config.toml
arch = "convnext"
model = "image super-resolution model"
dataset = "regions of photos with short descriptions (Visual Genome)"
train_examples = 203450
image_size = 32
grayscale = true
crop_scale_min = 1
horizontal_flip = true
translate = 0.06
color_jitter = 0.2
task = "super_resolution"
loss = "l1"
scale = 2
isotropic = false
norm = "layernorm"
activation = "gelu"
mlp_ratio = 4
inner_norm = false
patch_size = [1, 1]
depths = [14]
widths = [96]
kernel_size = 3
init = "trunc_normal_002"
residual_init = "none"
optimizer = "muon"
muon_scale = "original"
lr = 0.012
momentum = 0.95
nesterov = true
orthogonalizer = "newton_schulz_5"
adamw_lr_other_params = 0.0011
steps = 9200
batch_size = 128
epochs = 5.8
lr_schedule = "cosine_restarts"
final_lr_fraction = 0.01
warmup_steps = 460
weight_decay = 0.05
adamw_weight_decay_other_params = 0.05
Rows from block 3, named by matrix and row number. Rows with one number belong to one neuron. Each number is 200 + 30 x the weight over its row's rms, rounded and kept within 0 to 999. All counts start at 0. After the name is the row's rms in percent of the matrix's.
# fc1: MLP up (model.blocks.3.mlp.fc1.weight, 384x96), inputs 0-95
# fc2: MLP down (model.blocks.3.mlp.fc2.weight, 96x384, transposed), outputs 0-95
fc1.245,082,173,191,216,147,225,231,185,237,157,283,239,237,183,164,150,196,199,156,206,227,132,211,238,199,220,233,188,212,232,160,215,177,190,203,230,226,188,204,230,193,210,216,168,191,135,217,239,224,194,212,187,189,156,218,181,160,232,247,172,184,151,267,236,208,220,219,208,184,197,175,197,139,237,216,211,192,207,165,209,235,224,210,230,186,173,188,224,199,189,237,164,157,211,143,208,185
fc2.245,076,178,228,201,200,192,197,252,210,237,160,198,184,137,238,194,200,191,187,175,198,166,246,215,194,187,288,198,171,240,199,189,229,153,169,197,205,203,192,136,154,228,204,181,192,276,209,192,158,210,224,236,194,217,209,250,176,192,180,225,239,230,156,204,201,235,209,199,218,188,231,200,156,217,176,181,168,175,186,244,185,269,239,203,253,136,210,191,160,210,162,200,170,179,227,202,194
fc1.247,088,193,189,226,184,233,147,185,179,196,205,191,195,191,182,173,227,218,200,198,197,240,215,252,229,192,222,227,216,170,215,179,224,220,233,186,211,214,160,191,121,237,180,228,300,222,209,213,152,172,204,151,244,208,170,207,216,225,237,162,202,195,197,193,194,146,154,194,230,189,167,184,171,188,170,262,183,201,146,199,177,259,203,254,203,150,187,251,207,232,166,158,186,210,221,209,172
fc2.247,071,175,194,179,199,204,201,189,219,197,237,185,245,221,221,207,215,221,193,218,201,205,178,193,191,221,189,163,200,173,202,214,239,177,238,212,200,171,166,273,122,187,183,229,140,150,220,201,183,185,169,260,151,152,176,206,190,157,210,170,181,201,219,185,243,249,234,224,181,232,194,195,244,183,234,135,175,187,197,216,221,216,208,269,163,152,225,201,243,218,184,192,161,253,143,223,202
fc1.251,086,185,199,189,191,250,220,191,240,243,161,212,221,172,192,174,188,141,213,189,171,203,217,242,204,185,160,179,247,212,198,189,205,170,171,174,224,250,253,189,211,204,152,216,248,186,255,167,162,205,208,224,200,230,215,159,207,189,235,237,254,211,209,205,242,192,208,186,212,192,168,166,189,179,214,199,192,267,176,152,211,200,212,191,169,200,81,187,220,200,226,201,154,199,161,240,234
fc2.251,087,233,203,236,172,234,90,173,173,242,230,223,254,161,192,210,205,244,181,203,192,229,193,182,196,236,259,176,181,181,236,188,227,193,191,248,215,223,244,202,201,215,199,188,186,208,186,230,210,179,234,190,231,208,142,201,161,212,165,225,210,213,177,199,173,208,239,246,211,119,218,149,234,188,194,254,199,198,164,195,246,204,218,195,221,205,213,211,209,167,215,228,140,195,150,207,219
fc1.252,104,206,195,256,132,182,168,194,210,223,190,171,235,193,189,230,183,187,207,213,153,219,223,261,190,174,248,198,149,191,184,129,224,236,265,196,168,195,192,183,182,221,207,179,162,210,192,219,237,235,228,217,190,163,235,175,160,207,196,184,197,213,193,204,171,180,179,155,184,187,240,230,253,147,200,212,275,163,205,232,186,245,195,214,171,169,182,150,246,205,222,252,215,210,221,168,185
fc2.252,112,248,167,192,149,217,247,186,182,246,186,226,202,191,214,210,216,242,117,226,224,180,169,202,193,297,180,211,200,198,202,128,182,185,267,194,232,256,206,177,170,192,180,214,206,150,228,220,224,199,179,196,215,254,204,217,175,184,230,230,184,227,218,192,159,203,237,213,181,196,202,201,229,222,174,178,239,248,154,211,176,238,225,201,204,187,213,171,242,213,243,166,159,234,213,199,205
fc1.253,067,217,183,171,205,156,207,212,229,208,137,181,179,195,182,248,182,222,183,189,203,176,219,194,147,161,272,218,187,239,225,148,195,211,164,214,195,241,211,216,246,240,250,175,198,190,188,182,241,247,189,270,173,232,192,174,216,212,226,187,198,219,211,224,220,185,237,199,259,184,198,192,194,150,221,142,240,226,200,123,163,198,230,209,168,157,185,165,225,156,240,192,196,166,201,197,209
fc2.253,069,184,189,156,214,258,255,252,211,172,253,187,221,196,215,149,182,220,176,146,187,220,181,186,164,176,164,150,252,192,179,179,278,203,206,264,193,189,253,234,203,125,181,187,241,148,224,235,232,202,229,203,192,158,222,205,165,184,221,177,195,221,195,176,216,212,195,198,208,176,170,172,198,186,195,203,193,217,238,196,216,161,199,251,170,256,182,171,222,179,231,210,221,189,170,224,196
fc1.254,121,235,159,217,188,90,159,248,241,206,227,178,194,201,207,187,201,174,204,155,172,148,204,210,189,163,209,194,202,193,281,183,205,213,268,219,171,188,205,265,181,168,222,166,251,209,223,223,173,199,195,216,238,231,181,195,196,238,208,221,229,215,203,220,186,227,246,175,218,200,211,193,185,198,229,191,188,200,211,182,149,201,213,187,195,187,133,126,180,148,239,207,184,185,208,215,209
fc2.254,130,186,224,169,229,197,170,182,159,194,193,205,188,199,199,152,231,204,135,225,247,206,244,194,146,216,216,195,246,222,155,207,276,225,143,193,193,221,226,194,190,216,195,140,185,174,242,229,215,229,235,176,226,165,251,202,202,160,182,187,217,175,202,234,171,195,172,216,205,225,165,195,226,177,194,180,184,159,201,232,244,198,182,221,160,187,234,208,184,197,276,233,198,121,170,226,232
fc1.256,076,190,222,219,231,212,171,198,192,212,175,208,215,224,189,233,204,204,188,206,204,165,182,105,180,219,159,170,208,243,182,113,207,212,237,193,274,258,166,194,202,185,194,219,211,191,181,194,180,212,215,217,234,191,196,149,244,166,279,143,189,182,225,210,184,155,195,194,221,248,226,158,245,153,221,228,185,192,229,220,167,215,217,219,168,217,216,193,149,215,178,186,146,209,193,211,192
fc2.256,072,214,194,251,203,170,231,265,206,198,235,251,228,246,167,211,214,203,202,223,243,213,184,245,252,191,175,185,214,243,154,179,190,221,205,157,188,161,177,172,195,193,186,218,212,171,145,213,219,186,196,204,188,258,221,209,227,215,180,172,218,275,231,210,219,199,165,221,157,169,248,223,188,230,227,174,198,220,207,174,160,180,270,205,170,142,211,237,202,203,195,212,158,199,210,123,223