{
  "train_examples": 203450,
  "crop_scale_min": 1,
  "translate": 0.06,
  "task": "super_resolution",
  "isotropic": false,
  "hidden_act": "gelu",
  "depths": [14],
  "kernel_size": 3,
  "residual_init": "none",
  "optimizer": "muon",
  "adamw_lr_other_params": 0.0011,
  "weight_decay": 0.05
}
Rows from block 10 of a small image super-resolution model, named by matrix and row number. Rows with one number belong to one neuron. Each number is 50 + 10 x the weight over its row's rms, rounded and kept within 0 to 99. All counts start at 0. After the name is the row's rms in percent of the matrix's.
Before each neuron's rows are labels from the 100 images, of 14976, where the neuron reaches its highest value: "strongest on" is what is common among them. Only what is clearly more common there than usual is listed. The data: regions of photos with short descriptions (Visual Genome). In brackets: how many of the 100.
# fc1: MLP up (model.blocks.10.mlp.fc1.weight, 384x96), inputs 0-95
# fc2: MLP down (model.blocks.10.mlp.fc2.weight, 96x384, transposed), outputs 0-95

strongest on: text has "white" (31)
fc1.140 088:56 36 51 53 49 64 46 58 54 33 53 64 46 67 55 45 56 58 45 57 38 39 47 50 37 77 41 61 52 42 53 51 41 84 46 51 28 61 47 46 53 47 44 46 40 38 43 54 62 53 55 49 48 56 54 59 37 41 60 42 35 48 48 42 44 35 44 51 54 65 44 58 48 47 65 39 56 42 56 52 60 57 59 45 51 39 28 48 35 42 63 45 77 53 59 56
fc2.140 083:37 58 28 31 41 40 52 24 46 51 50 49 65 40 50 53 54 20 31 62 45 53 47 49 65 46 55 42 46 60 55 83 47 40 57 53 47 51 65 44 55 54 49 45 38 43 51 36 39 39 58 46 50 59 44 35 49 65 52 60 69 43 55 52 55 39 40 56 52 42 61 55 59 58 47 54 39 39 57 43 46 53 56 48 49 55 52 48 54 59 67 60 55 48 39 59

strongest on: text has "white" (28)
fc1.62 116:67 55 52 55 50 56 59 46 64 56 55 54 49 52 43 51 33 56 63 47 55 56 46 35 45 29 52 54 58 48 27 52 64 60 53 50 37 65 53 63 49 57 47 44 46 55 38 34 40 39 52 52 54 37 59 62 40 49 32 48 38 77 46 58 52 54 69 61 34 43 26 31 41 46 46 63 36 66 62 38 51 53 58 45 52 61 56 42 58 46 48 59 40 37 44 54
fc2.62 100:51 41 54 57 62 40 76 70 61 36 42 52 51 42 48 45 39 51 56 49 49 37 56 52 67 45 65 64 55 56 47 58 54 48 52 35 57 63 41 30 62 56 57 56 61 47 64 51 54 32 61 46 51 43 63 47 43 57 51 69 42 47 51 37 49 64 55 45 54 62 38 37 57 57 52 60 47 58 32 53 19 42 53 49 61 48 37 39 37 70 48 48 42 50 43 51

strongest on: text has "white" (33)
fc1.376 107:41 43 47 67 49 74 53 44 40 56 56 58 46 58 66 52 55 47 47 45 47 54 55 41 26 63 46 31 44 47 54 63 33 57 58 48 62 53 45 47 60 54 46 46 31 42 59 44 60 64 51 60 53 51 58 55 47 37 59 59 38 37 41 63 29 19 44 48 62 75 52 44 44 36 43 35 52 54 52 42 42 58 61 45 47 61 50 36 40 52 49 43 47 56 58 48
fc2.376 095:73 49 48 49 60 51 51 53 54 45 52 47 50 46 51 63 53 13 31 46 62 60 57 46 50 41 40 42 58 67 45 75 51 58 54 50 51 42 60 37 70 51 52 42 44 48 50 60 55 44 32 57 47 56 48 56 54 48 55 57 62 45 61 53 69 55 39 65 40 57 48 26 36 54 71 43 59 61 43 49 59 51 45 58 64 46 45 48 39 42 54 52 55 61 32 44

strongest on: text has "man" (26)
fc1.153 106:58 63 57 51 42 43 48 48 47 58 50 62 29 32 51 55 52 55 59 37 35 57 50 65 44 51 49 71 46 38 43 44 64 38 50 47 61 43 39 54 49 56 50 60 47 39 49 48 50 51 34 49 32 56 50 50 48 39 46 42 68 39 73 61 55 60 41 58 68 55 50 57 41 38 44 48 47 33 56 52 30 51 55 50 54 65 35 52 37 44 70 29 63 54 53 74
fc2.153 107:47 45 59 48 49 57 63 41 44 56 53 57 48 43 48 54 47 44 28 45 51 33 52 48 55 57 43 48 45 53 63 32 59 60 55 35 45 41 40 29 68 49 47 55 50 46 41 68 53 34 37 49 53 46 54 54 53 57 54 55 52 34 64 44 44 50 39 41 49 48 57 42 65 42 52 51 49 52 42 55 64 48 41 16 68 35 50 49 50 51 59 47 58 82 38 70

strongest on: text has "white" (30)
fc1.368 070:40 50 54 53 37 43 53 49 41 48 55 52 58 50 64 39 64 55 54 70 40 77 69 61 38 57 33 34 47 36 74 49 53 68 55 32 63 25 44 37 30 48 41 48 44 46 62 38 54 45 46 62 57 45 35 53 47 45 48 65 42 42 53 50 66 60 42 54 46 56 50 50 37 58 50 36 57 46 53 48 58 53 49 50 35 63 43 50 64 55 55 57 50 46 53 42
fc2.368 067:56 53 47 49 62 58 43 66 58 42 42 33 49 67 36 44 27 34 64 63 42 49 23 31 50 55 67 58 54 57 48 67 38 46 50 51 48 45 53 61 60 58 68 43 42 56 62 62 61 61 50 51 46 56 42 52 63 57 52 53 53 54 38 42 62 55 64 48 55 54 41 63 29 42 43 43 46 71 53 39 35 49 48 43 52 59 51 54 51 49 56 39 48 37 31 43

strongest on: text has "black" (25)
fc1.268 085:42 60 67 49 37 45 48 43 35 54 58 42 54 42 72 45 38 51 58 62 61 55 38 55 47 55 60 49 49 68 43 42 45 39 56 41 64 43 34 65 37 45 46 37 53 42 49 58 56 46 50 59 58 50 66 37 68 36 63 39 45 63 34 42 48 49 53 47 58 44 42 56 71 47 47 36 60 65 48 67 51 41 46 51 43 51 44 43 67 62 35 58 65 27 50 51
fc2.268 085:48 47 43 73 63 56 66 53 47 45 56 54 47 41 56 36 67 49 56 40 51 45 56 36 55 43 47 32 49 46 41 22 51 38 66 50 66 57 41 56 48 64 45 46 47 70 38 48 57 54 74 43 53 42 57 41 57 46 57 52 63 38 52 43 43 70 46 59 63 60 40 45 79 57 62 37 55 34 58 57 49 56 49 50 59 42 43 44 53 35 48 46 56 52 61 48

strongest on: text has "sign" (28)
fc1.273 087:38 58 40 63 55 35 61 44 38 49 52 38 50 25 32 44 47 41 45 54 61 45 41 63 43 54 48 61 52 57 68 44 24 55 59 58 65 43 80 54 45 65 63 49 49 47 52 51 52 44 47 46 52 59 35 43 43 62 53 57 51 40 49 55 32 56 44 49 52 54 44 56 45 43 47 59 39 59 48 53 47 26 53 35 58 63 40 47 68 63 53 67 46 56 60 59
fc2.273 081:29 58 45 49 60 68 54 41 46 45 45 50 61 54 58 42 46 51 47 29 48 66 53 56 71 37 58 37 46 51 46 61 50 41 50 34 64 50 41 49 49 36 41 76 48 37 37 33 41 46 48 47 58 39 48 46 62 49 41 53 52 44 45 50 50 39 27 47 68 54 46 34 44 42 59 59 67 32 64 54 65 43 52 63 50 60 59 40 50 45 44 55 61 56 42 63

strongest on: text has "black" (27)
fc1.375 132:46 61 51 66 52 68 50 41 39 53 56 39 48 48 52 49 41 56 48 57 42 39 44 44 50 66 51 34 45 43 39 72 48 66 62 44 59 40 51 45 58 65 21 51 46 43 60 50 54 57 58 39 42 44 54 60 52 33 55 72 43 46 37 47 32 25 54 44 53 80 28 49 50 46 64 40 48 51 43 47 56 55 58 57 50 49 50 44 53 64 55 52 48 50 49 66
fc2.375 122:49 52 59 49 61 48 49 51 64 53 60 51 49 58 62 43 51 00 42 59 49 57 58 60 56 37 51 49 47 52 47 42 55 55 75 45 51 51 47 51 54 53 60 47 50 40 44 41 45 39 45 47 44 51 48 49 49 48 48 44 50 45 55 49 60 52 47 57 48 47 41 37 50 57 39 53 54 50 46 49 47 51 53 58 49 49 45 56 57 52 64 57 53 46 44 56